Weights of a small masked image model.
Model: 7.25M parameters, 64-pixel images, encoder arch vit, encoder norm layernorm, encoder activation gelu, encoder moe soft, encoder num experts 16, encoder patch size [8, 8], encoder layers 6, encoder width 192, decoder width 256, decoder layers 3.
Training: adamw at rate 0.0011, 7800 steps, batches of 192.
Data: 49215 training examples, 30.4 epochs.
Rows from block 5 of the encoder of a small masked image model, named by matrix and row number. Rows with one number within an expert belong to one neuron, the router's apart. Each number is 128 + 32 x the weight over its row's rms, rounded and kept within 0 to 255. All counts start at 0. Numbers have three digits each.
Before each expert's rows are labels from the 100 images, of 14976, where the router gives the expert most weight on average: "patch colour" is the nearest of a few named colours to the mean colour under the peak. Only what is clearly more common there than usual is listed. The data: retinal OCT scans (Kermany 2017).
# router: slot weights (encoder.blocks.5.mlp.router.weight, 32x192), inputs 0-63
# up: expert up (encoder.blocks.5.mlp.up, 16x96x192), inputs 0-63
# down: expert down (encoder.blocks.5.mlp.down, 16x192x96, transposed), outputs 0-63

# expert 6
patch colour: white
router.12:176125140125108126143133142156079120109118133122190102150120158151163128134135068162173111140124141123110137085106110213138114157112142090136100101107143150228142186132135123117063120113101193
router.13:145048139165166133099142124115107165086128101127163092143155106128154135142151125140106085131122148110142115101154220107062140176130143144119116107162100094163169116111089115082136110129165132
up.0:081108099122137119116128133138090191082140088167153141170108096111073126142137202117161133168134097139102105141137155092135101149117127223185095156146116137073087132166063095162162169126124149
down.0:192105177133166129162067097146097062124129129164090095152151099184099134120146120095106075184060078155146093152080149111126108151162148148173161127121165187054102091185107144148149145124134130
up.1:072143160180064165106120112148152166156121105126179167115161106150188104151097161152093147175155101178088135142162135144098086191091141149141120163142119113140191094085150083170169174139135065
down.1:106123099122061121119087158112137129142180109112197060154102130108134138126158088132120101119141221127127165149067160115103139119122113167133150135089145096118089177113145110120116124141142091
up.2:172154159125139110157101106141122050109099115094132131104190084130201118085087124167160078115164152070106082111155117155125178133069158156146125159105119175117137096093099175172041124114192108
down.2:102121137095122109099139099081157136128149162131174104120114166141122118122092127105188110108158103114168137192092130188131110081147134157151087112114120144138127177110130086093137149164112073
up.3:106083168172086145079128125070128141171072114139103163150091154109136092127150165125142156162145199114156136081161135106075175168117142186092154100180052150138129134089149180125117078128088089
down.3:108107144116145079156167126146099110117137135116107097147125129085136109134121060097183144074128133099089077099090113137123135120123134088202115135136154102125133123146104094167097141124177166
up.4:164149180106125089102119141166151172107093071076094159095195121051084134164124112129072090131111087141164160077168190083100106101151133161144177147139075146120135140143118144176095120138083128
down.4:129092112172155135079113196140131128102175102096164157157124132106146158127190144112197152158101136132139112161121133133131146136062052053203106098082155107199064116213165147166139155156155100
up.5:100092098108080139084096137178157106104089083119102079139184106104127175060143166090180095179070111169170127140100194108128102122120151122094114108135137103151101078143114146105111193130127149
down.5:110143111106098078060105097181179155145158139124122174123143153150069121145170186164152128174123200169143104116076122105115136186104139153083157156116134161089151111091121154108100172120124200
up.6:150098126116192155139186158094178201135113182055116104104112162118139149123105119125126158123154104093100077139130115132105164115178136085136161115198138166157120098047136086109113131138126108
down.6:087143091161127134133211107121160073081103160069106143155139168118114141186143108102112113084158152105112117169160132149148127149106119114115166156112145101140207131095079136155135108139127149
up.7:165130182149119118103094141188149095101175149157127155183114100178104223085173100155081082091113095178113174125130133173121115144057065215130136121122121148144176169141125138104129082154149093
down.7:142149126114112147085115100178167115124149122143171139131121081177098160165160157128117101141133141121080103104151127061157146109187155132125120183173150153109157134109071075144070104086139145
up.8:097111187105138116093134132144101155133130131125135122171140172095138131092093157158163154135105123088138117163121191110195128106135148168114120162196158160144120148138116154073110157082158070
down.8:113088207144177132193121122148128184101140134124130125131178113076123167092119126135104152172065143092103126183105138145125138116113162102158103095095168133109134161101152048062098138120124089
up.9:136127097099059100077119133095150161102166131097088118184170123180159138185122091129098067145092082126127074057099178117123153161160165103146096141130113201129193036160087114083152116152145107
down.9:123124136046114158143142099138118121177155111121093113147118078075171076153124143163106157136106070146171109129119123128116155153119128173093213083094129149077161127192112170155090151148089070
up.10:115071100100090110146072082136071132132171205137129178134135143094059120089188110086145147088099097132104058147118229075129174136141095184115112100147061117108096128157175101103103197139131154
down.10:156135147117089167122153158101169109099121069140150123088115150120187059135109096131098139098145116130124137182121120129158170098106107155164231084092122114095108160136038061042136111114127119
up.11:116114085108155135138150121142111078134100130133131168087168096170168140063187105072143132156133115141084122145187125122128192107127171121104137177097129083108128132174116166120118171118101117
down.11:133090123155122080099146124087154206143118132129113141155163197126148138182168118128127064156167134120153178118111180171164114122134145127152171123129083143100089115166117135114088096086127106
up.12:152161154085166111137148124132114112149099120147135127133146122127127099106122124148092116082148179169091123121108124132213118168123165121172107123197144002048131139161027135107163065108144106
down.12:134185087134141129091120099114091111130140082079133148129093153151076143006171179130135130081107107108118191132133111172114095128087176084084127178100135085088191163153119102106117097156125121
up.13:151110133110075088090126122132121119138164184177125114088089162102153140122099166082105177113209179134092087145159135113145120101164158116171148161140170145126083141107119117061088127153238120
down.13:127111134136135110109111156089142070098101102152114079148170116091155097123117154176128155131089162111108156175171082124068110092132189132144097128154113136123119143096093175121098148116148113
up.14:162116104096090090049079112067130139123134063176112162142173123108144125147153104113163120071126095099147063168093107112106177155086116167108122158141110168145189157089149119119137109107076111
down.14:104208127153140168114142143130155105118142151148102082126125061173121128165110174162142080223137153156141118117067098129160131209120146109067155127118138174141164113113167172096157076138116131
up.15:122115104145158124105125113129102177162139112160117130120117214108152139108114121073133152161127105152127116126140088153076115131140082113100188177098090124088076145083086124151072095158122172
down.15:181159191134132111181131126158128127153135181189146159056064137151133174140196154110156125153129093138153112125145125168151082097135104182135093080144079158172151136112152117127107124102157179
up.16:077144102083140162132124111126138095144140058135218159200131133112132161220103143068166156142185136160141117107131158108109080144100091094125109108135127100119099156195150146150146073150135113
down.16:135114075043137119132133149117116123132149130162158041139113080123097125147207141111097115043182135081070146124127120093161112101131088166132177149081142209158145124156133140105100122128141117
up.17:165170101088142151147122094160085070135173090126069142106131167115139125185135078114069125175163131142182117151091081090110163138127106155103134145103093117148094138180114117119149140165125083
down.17:162119146134087101072101162136126097160080140161097179130080110139123154147172125158106170129138134136118165169111208128157122133145155099186137096123145094167195123076181133234089147104150168

# expert 14
patch colour: grey
router.28:153141110142122145112128105148175169167215063089135202101143179146152096070166161130148107143079108074133193149137123132157093116131104134166092128137078187108071163102132178149133061122099144
router.29:163126184122158141134155141163141082126148148121073069134145066159116139142096112130062101113086096136134143100142133083145129162121175117181111124118121102083185176149085127209169114117154144
up.0:141117083123103148115055112123145123165126167127123193158119156126158093125138173080123135125103111191147094142103090139158096125112092120129161145086139113170097140097171169132168140131065155
down.0:121109178170166113123032172174135161107131133163088131113151182081129151165089158159147084146154132143085105102096158138092141099188131160065081120170132142143117096147107178103176096124128159
up.1:115129120100152133139118107138146172085109114124169161151116162137138114153113057128088069150103112106105176128140104131107122158154167136162116060108122074160132145145102141077175103144081077
down.1:093183135185176094086154121115152144171130192093139136105099158089175115124122079124089121136142058112054147179068143058122150086171172120138136136154127127102136110127110146056107142092151145
up.2:072145125139104130124103168137097193189118115136159123096123138088067146143121139161171127085132158116192153166133107147160055120102080148102107145150142147133092101139156165065077129148165123
down.2:149090078159073146108142218123125165143086117091177117084140132108168124177188153137094134119073153159128095100118204158061123122133167132112117170155044153154150112115081146079162099140098185
up.3:049051151156150106133150110106127154107100108164170110103185171099158149142170115128096113132106142175111114167074113106171153146177103113096113152133063155184153149060113110127095121103144107
down.3:172152107129126099117136141140121105165083158083089106172096131087083089205106131111118107137144098071130122117098169127069162147148143099125130163183074074116106141150133129121053159159130126
up.4:141125139111112128162188132057155188124086112133139120129108082152150159137090133083138161096070061109098072144153090109184174174138103107126144197050102124088085139187154095158126097165106104
down.4:145145192159095141131149153126181124210186087151135127171104153143064088087097168110186115185122134068127111102135131140128123052143124142154050088089136158141172130123112130168174111137113118
up.5:148113129183162119078134087136171108145106156132122123162150135088118175210038079115127104121198100087162113170125118136121172125140145119123089096093130123117153123176115122145067149152087151
down.5:053115127088157079103153097166116173094131087135157099162137109089053154119133109111147122209184141068155170139120089110124209068124183150133147136122167106110170125125093181054116087126154100
up.6:132048100148107173031117119118155104088155151122103139091145117136110113146128092099155166189102118170108160140164170098072178133127153100096095184138144136077129102180100151136132124146115125
down.6:132161141158147102109140132135094157140118161186108191139144195094123108078119132108136083143116073075132098126124138070151088154110095089128154161110162116110071126127106119101084166186159173
up.7:173101122085121101150179111128132136156134089149164154114109131139118149130117118099083128120105114134125154178131088114137159204141115143126114111181016109181098128168131106159089091136128143
down.7:151110132186125147154102151156181092136129156147105093152124103148121150134111115078025102163110123157086082180142126116167140123137169112121116149103078061131097055069119119188127147093089151
up.8:137146191135062095174172120078070133137126119084103079158126124139116079148125154166146161088120096136159118175097171135158107154120169153126068098183071177202123194114098068123070106134138116
down.8:171119139132105116144122136156157114080113087156138178124157104096144073156156133147090114139136143187136124143186174143142072137118100159071138122121119097102109196139132128110110136123047083
up.9:112139133180114153151114167165118168109160157137188138074145145141081111159117077105164130126134129135119154095092083150122085083086129115141108141142167089111139091070161093076138135162109164
down.9:144159183099073081170101106146159079113126138130138089180131144172150098090076135107114040073156157120068135125157101129158119169127201085136094120118130131155119102129139179094084161127134140
up.10:113108172121139107135157171117142090207149079162118090148180105105121143130082068105138141112104146133181115141133184143121100114129135127133160153100140154136134027097148232144157125114065116
down.10:187139124097150171150112108158134108105119122129129166138150122198099137202200109137127149105117150097040146145133105141178112150134145116103132155091110098149111115120116119145133074119132115
up.11:111155174144096156155138160089157054136130121144135060143078102152080130132171129183162137056118174156121166159176183142142114085184138152079156099092071135127126143144113144127123127095114091
down.11:087179106156159121174160097093104158190125105120132114134115128114082174162144145160120089127089119142142192103162178097133110136134086132105132100139102133110120094112148119123138161078147151
up.12:122116082089153147166097141206157123138126107148164113143132139163153185178135100119124135110179011124086126140062118097175189156081182112132139166161125109126141106103156151082148148136160063
down.12:141074138114123112142145168196118093130136149146171079169159171112132136100097076174089113140183128151101100076119177165110149113189114171131140137127098160096170093166148179065119145118143194
up.13:078117107101183181122155126120072187136118113100165159132163133095109172085148177184072048139138131148168081143138114079149069146133125156130098075138112129131161173137157162122121161099126178
down.13:175121078157077158096109086126130185130108132153132185169163237153151137154147083158106173161133107102116186077153104166110098129150115127147158106092141133151191103105085103157141087164125133
up.14:140092183172129139166146125123106123134135129108075097128104075064134119069149081135079085091080105179098132180184160212119068121117169132134158106109163148068160134125157125093143117148097108
down.14:082161131153070108106118101171150117130191080095106154151163087132212128164163117135126157123077161143149103117126168134169105123187104107167074127159069110163142137183137107087134133116134141
up.15:102180125133134158157069103062132167120105112148184126178110145132181152160111110122112121154114134179069140070126109200122167131085097124154138188179168166102100102119146182140151139143132080
down.15:087141170109124114129170084099084140164069146088111112145114109093146135135122170151109156112106091167075110129140165185210168116115177109106148121124104120124102070158100082084071113136136159
up.16:120173109145118135152110167176146075132117132138111120126099119080126211140127135170080173152128162170180136090073125087177106202196160143146122107136138149183124060146100142113130085192106168
down.16:152154192095113132139116080115142135082152121128156123158162113128079051127147117195173133062147120143101124158091128151133105122050155165071110110117149127087128142148154111122172092160086083
up.17:122169119184103137106152117197133122141104093156063144154143147146148167079077126141094217153096101138152130059174109151112100123118201197135178164136155130148076134157135095112129138115187192
down.17:165106128180163215128104141196144122084136158105146126206114084145122134090132093136074143149110157115120116152155096107074103094148080127120160131094191111084133103151094161055123141094115136

# expert 13
patch colour: white
router.26:139144112163127126139137143164146160105098078154140128125116095057153185117183130069139154181169103182169164094163134151123088078124101126101140154099179190137155092099194174157110143167086180
router.27:114102079102185011134088161102122111154153087193174141080082150165187145128158134125188155090128116060168096145143131151131157105102148115080179178107167110128136165128145111098147110137108160
up.0:122142118159177214067148118222133176112154140098125057108068116108196069139093142173191120129103144114145125173123151055124126091086111141120081098127160126163124132135103125097124116147096130
down.0:140127162196115121105146097071104086071115165106109092115179165085107113164125104122088099123148102132098143148164169133204132102134092157166140151120115119133098170092142171082093099143085156
up.1:088128133156132118090161077066172129078171086144122087133099144152135155102149066072130089142122131104135159082125126159122107125166134115149077152126137170210140142127058184129132132140088143
down.1:125099117156115132114121041133170115083163111097166095133093093163105105059135157126130115084158108100111168125125173133097108059158205175111135115184081126122133054225148124133149105187058133
up.2:080136088109139069143138045124158150178161155152072116136163087137189126119138088196167172062141124079155134069120124178097163123064152134068124159156139107169138134120103101140133091094139120
down.2:129129089104131120082105155176097164145090202137110145081076127126132147142055127141135087161139139110163096144105166108061106126180135123180164103097109089123091146154167130127124105185121116
up.3:125058099082112147177099157160161100121136103105119139130147075136155188113064227128125099157103244125140099115144102111094133113141085158168137133104114106161111074129161177054154113126140135
down.3:119154113137153116158178149106164102064121109169143158129131202097111029113129130093104140149140104144113080175125097132107170166083142167124073151152138081175114086129108142097137091123137030
up.4:099126152127126154102089134136112143105097123180102109095129146081116108133137105167134157099122188094133166138085144109142113214114084146128179024153126095122182136152200071161137064145098124
down.4:131081104156131111104130154147146110127109106120155181034153123129094190092114099170130079125112179155136120167132151161152103161106140137093132173114188057149040145153103092137095120103169137
up.5:144085111093083129128110184108182119145159135108117147101075117114106152151140178163197134126151171103145132098146139147137106138138209125092085128096125190162161102121167115151114156138201167
down.5:114137031122164123087168114115137136160175116108161138122161085173115096117166060122123149194151106153112092099116097136127131145172092134134147127228156157175086123106149114182106100111054162
up.6:138168106119104110101154151161092124107109120128120088115129128107126139175119169089081166085103141116162166102107204124157123167107146155136160090128114179063127138120084143150154204138143172
down.6:138085158197110167177133107117121115133118108148167136123054140115133132187128115160094061165066095129067120131126101155111072115190152172123141099172141155083117100156151106159115184126142122
up.7:165142099133136125162134112204091142185038109154102088186107111114154116135175102086141121134154146136120134101210121139145100107074128096093148058083158155153120121133070120085140118131085094
down.7:078138135125137134103130081113126176158121088137134042155127106075119109133149115169148094078122133188094107088136154171187080105127111149052160126131104093097169138098146088169165158125145225
up.8:144137080096112118140101049104147146078125129207151083132143155101106118138185123158141129117147142084160171131094180094169125179095121188153189101154161155177147087160121125138145110140118171
down.8:161141152107120163159053105173155153131146080116111104099129096094101125081157142103095102164171119155138087102162232224077164058075081135125105148124107104118133156141135172163118153116108143
up.9:171139170122140166109159112166150133151091062143133118110073159091177130165155132169097155145175141132127125150169050170149083107144149149091135045115097082156162123136164148130118079140166155
down.9:105147118146096125180162149221147090092115108130091149150062118174163086183127127116107156143224090185069089086133109145125056121169129140110115137113159162125135109147144114115180108114200124
up.10:162182083075110140199167119147189104073150147154144142190127175166078145128105147132099115171135085177130066081180092042112148153115139117094081145115128126126137098141132067104145140207104144
down.10:157135119129110132118133128183162150132191144192110112096178070112143101073143157148053160155144101081123118149130152118101092129132204117105131126107095108096165140109075118137065129145136154
up.11:101099089106065119134128117123166073108140143124132065181142174095091167138136143152222080073181145144088109152128115095120110148146131117139082139204150129160141127173181111125118152137190101
down.11:086160137152119182098175147129156135151074171141130125185125141164124054102131102091119153076085079106170095137143135151084104173098164144132108122116111152096087115157142114131172113113146093
up.12:133117114160148169092086076121182133111112124083125139137130143097155099117100091114145184084144151083079061128148103142113154120101186114130152115100134143119194197136175131114082166094115125
down.12:079126150095133113124155114124110154117126133111130119105099114132124152068128118080183131164116125189077156191115129147148088193110088202117073162135114102112120125133096107153057087118109134
up.13:107108140159128128117140126108097106137114131193160144154133123151127108084090142156140124115136137130101167125120110156130125138119106142111154123118169146156134144174103139150135159096178118
down.13:126151146104143099131147125171093126222041091097197154097095141133163162126083052091095114130139100161110151094089141118129129123126098098192142153158141169171109155079119110158109180129109179
up.14:125062102106066130082166062097138193112120139155165132143135102142128135069086175103149149158133115116147157134164093167110149168113122117160176128104192139182137132086154091113118125147103184
down.14:171117103138017113081072100137089153144085175129185123131173062107127150120095153181123165114135105157136103135116130037196164181171071148156140147120128105127166133130127112109155100108071134
up.15:124124144114164137108117136153138106173106117161073166104098124150072154163169112122184102170098173149059112147100164075107158113120151133122124078113166105149157158112143170104100090146134110
down.15:102104104159162228173149199141193128098164124114134171161094084124157122097139050131133113136084144076167118133061081104191107105123125133124145098157181127087169081084136185087163093143168087
up.16:144092101112132092059144049123116149168098133164166131133139113149135114118094068042152129138151071159120118110127176129151120184122154086175148158107092128082153153091099125122177140162124138
down.16:135097118121143157127080145130135104121110179175083178067161130126130131143156085117183066103117124107126108143079172080140057121146139068141109167096129134142184161109129127115111195122168096
up.17:146143070099129114156056178126133167140141111170127121134105152125131111088130174104111186115118099094130108132117082105134085149145163079088113094170185180105084151123188140169135132137085118
down.17:098139132124103129109140106129135149159201149154078093080147141105150114086100140107116093143130191208148122084169141092190071192099045163195135127113142147148111149129201151108129106101139195

# expert 12
patch colour: grey
router.24:152156178145132108117135101146113160111177105179076158128081126155204163094038111172151103110142138088141144075111085160119101113159096093099089128147165085100120164105143164154186126134124193
router.25:110129146156161172123144163103151139125163165085103138088141172161148163111082116118136139121172133081087168177106100147097104098090132162118034154159119156100131133154162168180131076139163166
up.0:120130143143143132172112126069163106171144141122164119087084124126193120142104187144133168136068203138117142072104117117166129157131131107129155146097153092136154084130166134093118181164124122
down.0:086113177095109207193121107102140161167098142195105072182109131109170152162142135139121126103179119128107138194128138108180112139144110101149128095126104080096174154122149082133104072129090159
up.1:071128145162173149166148140117109094124071103126127134130170139143144148126194114115175164131162160127126111126176105106164108150141079169103070155063158124065130130117115143100111143088094164
down.1:180111125138174092120148114120149175116203083108173156132136141191167111128099119113113124109116097090122143154174130165077145152179181145170126123179137064098146136102131154083130159102176091
up.2:105111069149125048079126099129173113146154155128137136165156117107168142138123161117048126107142095088103153166083087154079078119098120098150090090168106152090123123191124124152100090163161114
down.2:124112199090158085166100195142107135118089167075143096184185070150116054088141170156163111194040151142130155082124111158160153080137120133215111136113164149111089128144132130218094146128088148
up.3:192079119123134149063154147156126120106084147114165145151185111154164102199116097146113118147160116112184154100120114120149107131137073144106104151166118176146165148132078195073123119108093121
down.3:155094136190104168066136129171186135141162149110171119121161157115108170157083151079100127118191129097104107098097095107094112114125105108135162089087138151108137102144137134170153108078146133
up.4:115127132188136195087141184141159149178147082132128163093104175116110110107160164140070048188138071151133110109164123170127154240137085124109160170103136120113102136081081128119177083161150114
down.4:140114139066103148065097114178112109142110098130171167130148146141087040089091093134096137111197167136100148113120161135086102095174109107129108131159134162158107160159138092071104157185122135
up.5:096147122143074170182122124131099126218137093122089070159156164093151154152120197104188176100111082153123159109155094182152090084116114119094123170065120135109114039141131119085132057112145076
down.5:079088189178103160105115139116077052104122120117108084106144087075146096085175128173156142136166120171147216088093145182150128049147140111129168149142113110052193118092186152100126127128137179
up.6:076080134132134139124143062155168105108120064146175130123197094141125129116159080158145117100100176155134175189111099166100099150139130182151151118098112106171082161149097083158123125171103113
down.6:132069052125181126121149136139121152126152108147112160190138129108136138113176192131166120085073074141103098136171128111149148150124101156179054133162109129134106139114165103089086103133116113
up.7:174148161082148160123178137103076065125145140213138109154135071153127148161082138076131081113130170069155143135117086118090170158146178073143159092133127082124186069163169141147142128150136142
down.7:146124121089115108108097123106145143152077107062101128126136126086173155115134145121110093109177093098138159112115138084142175095151212154153192159081102180153128177155184206128098119114107114
up.8:125129132072137154144159115125077109134161141131098100156153164122181069138116154144190088115138103167137068126141157132160109114066132090070137102183140164135144128135137074092143034137134111
down.8:160138077087080111070146138141142113081144105133124173082138064121057186095081146129126129090150148136112100121144142123058161120117090102133116144179186165111137116199123134148099118169105138
up.9:066122136132103180162180124127114183109157092173073146113119130112167136103138151093096129186129182077168150144128141140094124156133166146110176118128088127197162173126136163069173105076113116
down.9:093137115118134126173141138095137083110149114073113136045189187134153189113130165157110156115099111108110137127096109167146166094130173120081119121136176058086092129089068233135183086122127153
up.10:113095115086078103142126091117138156089111076135178204126092096190129184112074157130152108133156108149134121132118155159074142130074133138084107119176134152139190162133054108101101040113165137
down.10:193129147083117167073169056150178094118130139099139109148154117141149145116123124148101212083159085042123178138103110108144138128136141156125200076085106097155128109157189106060096137097091134
up.11:136138116085146155197141075111133204115105188170116107116156130099165120151155111149132135166075088106203124124116136062116129121128105128100133131115122170135105172115145110140171156128146046
down.11:095098147130087126162162148095148122111121118159131063141164091095058131129161135133112159171168121155110174149104183155127158039164143137098195132153108146110169078137174155118108146088152153
up.12:145121112064114115117077100152173113130130111129124095115076114131131144149164203094147142082186159122110159094132187135159117095170154123151062107145130151091124093115088169108207123034097153
down.12:126140132151094108187138116178135131126156140121130121100148095127188126142179114114123156096180093118149164143109163210152122117126130094146092131129063050111128142106110090146186085152140118
up.13:078112167164175075144146159107116168109176084190122147128142120044153138112110115150101178160098111118110103115143127156113116134136190176144132102198168174120056122077128086084153065115062171
down.13:127127098155160193119146094151149115162173156150132126083116083171088086085170172186102137146116147089150143134168183081176170127091130167083203162094068170094109057192095148129186174207120082
up.14:179124079135101082074144182078139133159163153124120104082079199089143114119195083100092155112120111146087123157165107104128129134140155120117130136131091111167096188099112134158097140102092137
down.14:147138107082146134098113154143127094114150139105119204211139083106103108144148143068129100141091121132110070082165115119040173103148142122123107135155152139096154106113094137104134145079073061
up.15:143132144170157079144155120088146121135159092124123102107141079047153158155152192148119095138063156091107132094152163139164154172138191098144111095084150080088122099120129109180132113130157169
down.15:126129123132143171161117102098156099101095109121125144167123075158091175187089136163164046112122126128137100137156107184190154157141114145131126128140080123124127094116171087118146148165155107
up.16:092157114135105118127114160116160115137172097157143131160209126139089165095197134132151139134168088168130101165152113145128094124131157070140119149138150102174017109144183177083056135110109152
down.16:122121105090131138122199170144119138153097116136138131153183120089148123086097152117099116177118182137151184111116090110130186120096156180124134056135143076144100171152095131093164119158108108
up.17:163102107181136068119117110088099086101167092106100144139154126190113180117092115201165123111122092137125126180160091108158092148095090080109156097124107155091137160155102140150119103161116124
down.17:153153126192154126109154131198095101197069126189068161147167105142111112167111123137096068151137122145069145096144145132106070149101127179115162171152166129118103141172148155069113121135174181

# expert 1
patch colour: white
router.2:144156122070124173109117151066052156112162110124143096146131082163139153090134159110122148123135145201177179133138121109176165156181116119082135173110190087103088118133084125095134166150125203
router.3:097110101127132162173115146132171137177146180146135137153138162153226161112085156155172131129075131079176063055138162111151099150133158122152148061113153111162145123111134123092084162121215146
up.0:109084111176104180076122088148121081087109169158126135135078111100045164137158079126150145125157116140074143124142111188084156119165119150139159081128138118160176133136072123123098167117165089
down.0:095156149107123155127123130139069145102083128097158153098138143134093108145140098147149176083045100167080140080158146116072173136197173078098154136153088121066151129136093107159121131154097071
up.1:102082198174107146159195127142055165071203145134091140135159168115118166138102101093148122141081068178106124147139126173098136147195134092140160131150106125143175082116120112175119121088158103
down.1:121137064098122142133077109141115067157067117175122128097131075184175116098135150104078128145127139096122118180083116206144131098136102137149187135174160144134191135064139116141069148140139161
up.2:193070122147133073146115167104084102153160076097157152106148070145116129165147165132117145201146130116101140097148115123207175146144124111182093128150120097126085148078095200109125158167173046
down.2:120120116186131088166128141133137107152083130159114155195124077136122097147100132142203052135155152142135155140096049103097089116087168119110117137148140149108148122125130076136147098143104175
up.3:103085125127118164171093171120173165158072159133131083101122174150143108126108145157153188073144110104173139201079116152143108074118196183157048121150123148106117101141132157185134147113099160
down.3:150142071106086119140167091169117115100169204154096088104147113154159099128192095085144090096118080131148073113113183156119159137166136124156137163124166146139127144155123183089137152128123110
up.4:101110184156147105086124114119073109153137083123149193115120177138135147130114057079102156078153194143151134120122126107169150138151171110136068176161126135141184111087124090081169093138128154
down.4:078101102157112120114077112166107115180140093070116132147177128117158115131071104112119115191108104161138174129173117136133121133087173090109097164112120091148144082144159170134137085152120122
up.5:066160081138058125096115147165171166144130109119155142115152186148122077133081135135097105115101126141119180121137156123145122128084136150177149170106129104120160181155156136060110108055206095
down.5:118142137129119135146072066169110150076087119114129132175142143126123150080147144131141103124092193080132202112085076168137169156130169121148090129113141178126184135143133083145118143098159152
up.6:130118137164203133118121134126140124162136152160124168164096136105173126161111091118110112111105089107072094223131149145145111102182101126181159160135111100167072088169140127151115159131101116
down.6:118195114147202207123104121123073071096082072138130132162066092132073153071083206126159103097144134164114138160127166100125165134123075139132110144176134138093142096122119102123127133128131149
up.7:119084136175181180162129070101117097121160169123129154143088094157141089176096122073168093113096160109157105136129059188129070143126135116126084157117141151102144112125187132149101111089149144
down.7:115071124142157119194132180060157155143154129096088120078092126105050116124150142118062125098143125094116144130142125113129071183024142144142128121130181091163084127139125099156111154148117118
up.8:185170155157101154157149095109169172075141076115173133168133136102117161121070133127151147102123162092166093081098116162074182166140125137157179112125135185175136098197129137119129071121122104
down.8:148133124127171129193137166127134118151117147146071204149167087138138081142139130087116145101109128185148155169112161144050188166094197125150144172163174122157149171128121091098112139125106142
up.9:149191093120113061086100146096097126139208142101115169116124116117118195110111087139096121069115103157098126053144177166074148113158064163148203128120120147108128111133124126133152168157143141
down.9:113119099161134128123163170126109096165096105176113178148116149162123065139140159145078167096089124077101187153131092158127155131128188128104114112166144112193115158095133183136066095198060123
up.10:147171114141130149109140118145187075174128095157135081103064151084116064171165122094136152106159110164044123130134164132140162079143104113115156124155187120119116159096114120192134141120140099
down.10:147149105123138153155169140100124123098134153157138131196128128143139131114115113122162096087156134174100080120104153130075132105098110073130153120100079179187128130075147120091083139141089123
up.11:132188121090163098140128102080098107185073122148094117116179113172086088130159096147076114156092146112086125100118139067148081122124152159159187127119164133150103187128153075112118185172147122
down.11:147091118113102114110104150140123119091083059169143113112089144157121058172133091103125089186059079133128155157198108150127089112105102162156146121123149125108137164132142154100110176077089081
up.12:152116154122103069085095161114122167133168181163092159125124158075123125112184169056107121131106151112100156111074074085166187141109098122149130094143092131122122141162111144144100135120148132
down.12:120131122146170138090140110120159130153112127186131105129137084155107101066143090079118184149153143122178096177116137134125076132174140115133154153081107119187106125107144153094147145167160091
up.13:061151079123112129155148138131197139157149110103097110149148117129123107070119095182173123110120118137123138055165081085137125111085139162128161059095122139157135121148160154124143145039156196
down.13:107030187186135118215133108104138120167149137118126135155116140206107186108173154142150157091083141180130126210133123151134113104111169118096158176106092108174162086196077103174091103132102176
up.14:146152143113111129197129167134101109137071147145126126144146104122132168141131162162145170148087136199166139142101079178157091148129117155137136185117133206134161133199099164123145140130124205
down.14:127121125115116131084150167091110143084120118107151199084087166167130129133089086139161087203165126098085132126097092119160163125112119075109078125109170158117091093127092169150130131076146091
up.15:077113162126092119126140117085132090182101131152175139110160212091125137106177114096196106177102109065164115112176105143094146098078105144163168173074095107071148128119102140162157129197168106
down.15:146204186168124160121142083068094064127144177146107121091128090124140141164123103131083123099076107179148117131131122046133150164116118094176121106137115179184202163135075178150148170137171099
up.16:167104155109081136131128087143148105101072132158115121149158105105186147137156123085163113084078137069124124152132169111171182112092155064122142136182126166151131137138109078078122153141091142
down.16:042138069075170165111142146142115084134177178130121154177145138090147091113104114148142128154176079083057158141159131126118124104112124151106125104163114117109165100081120157102184115116109112
up.17:093132139137151149150157087152113082103106127109122144214184145084127072140104113090142084148065122147102098148109101108102155133189195095144110100129098155139176109094172119143101075162111115
down.17:142095159119188070149150162093190115091101195149128145141184116140092125090141094127105140157116141154142111147029122106148161071171160136158159094145139095063096132124136133154140165121097131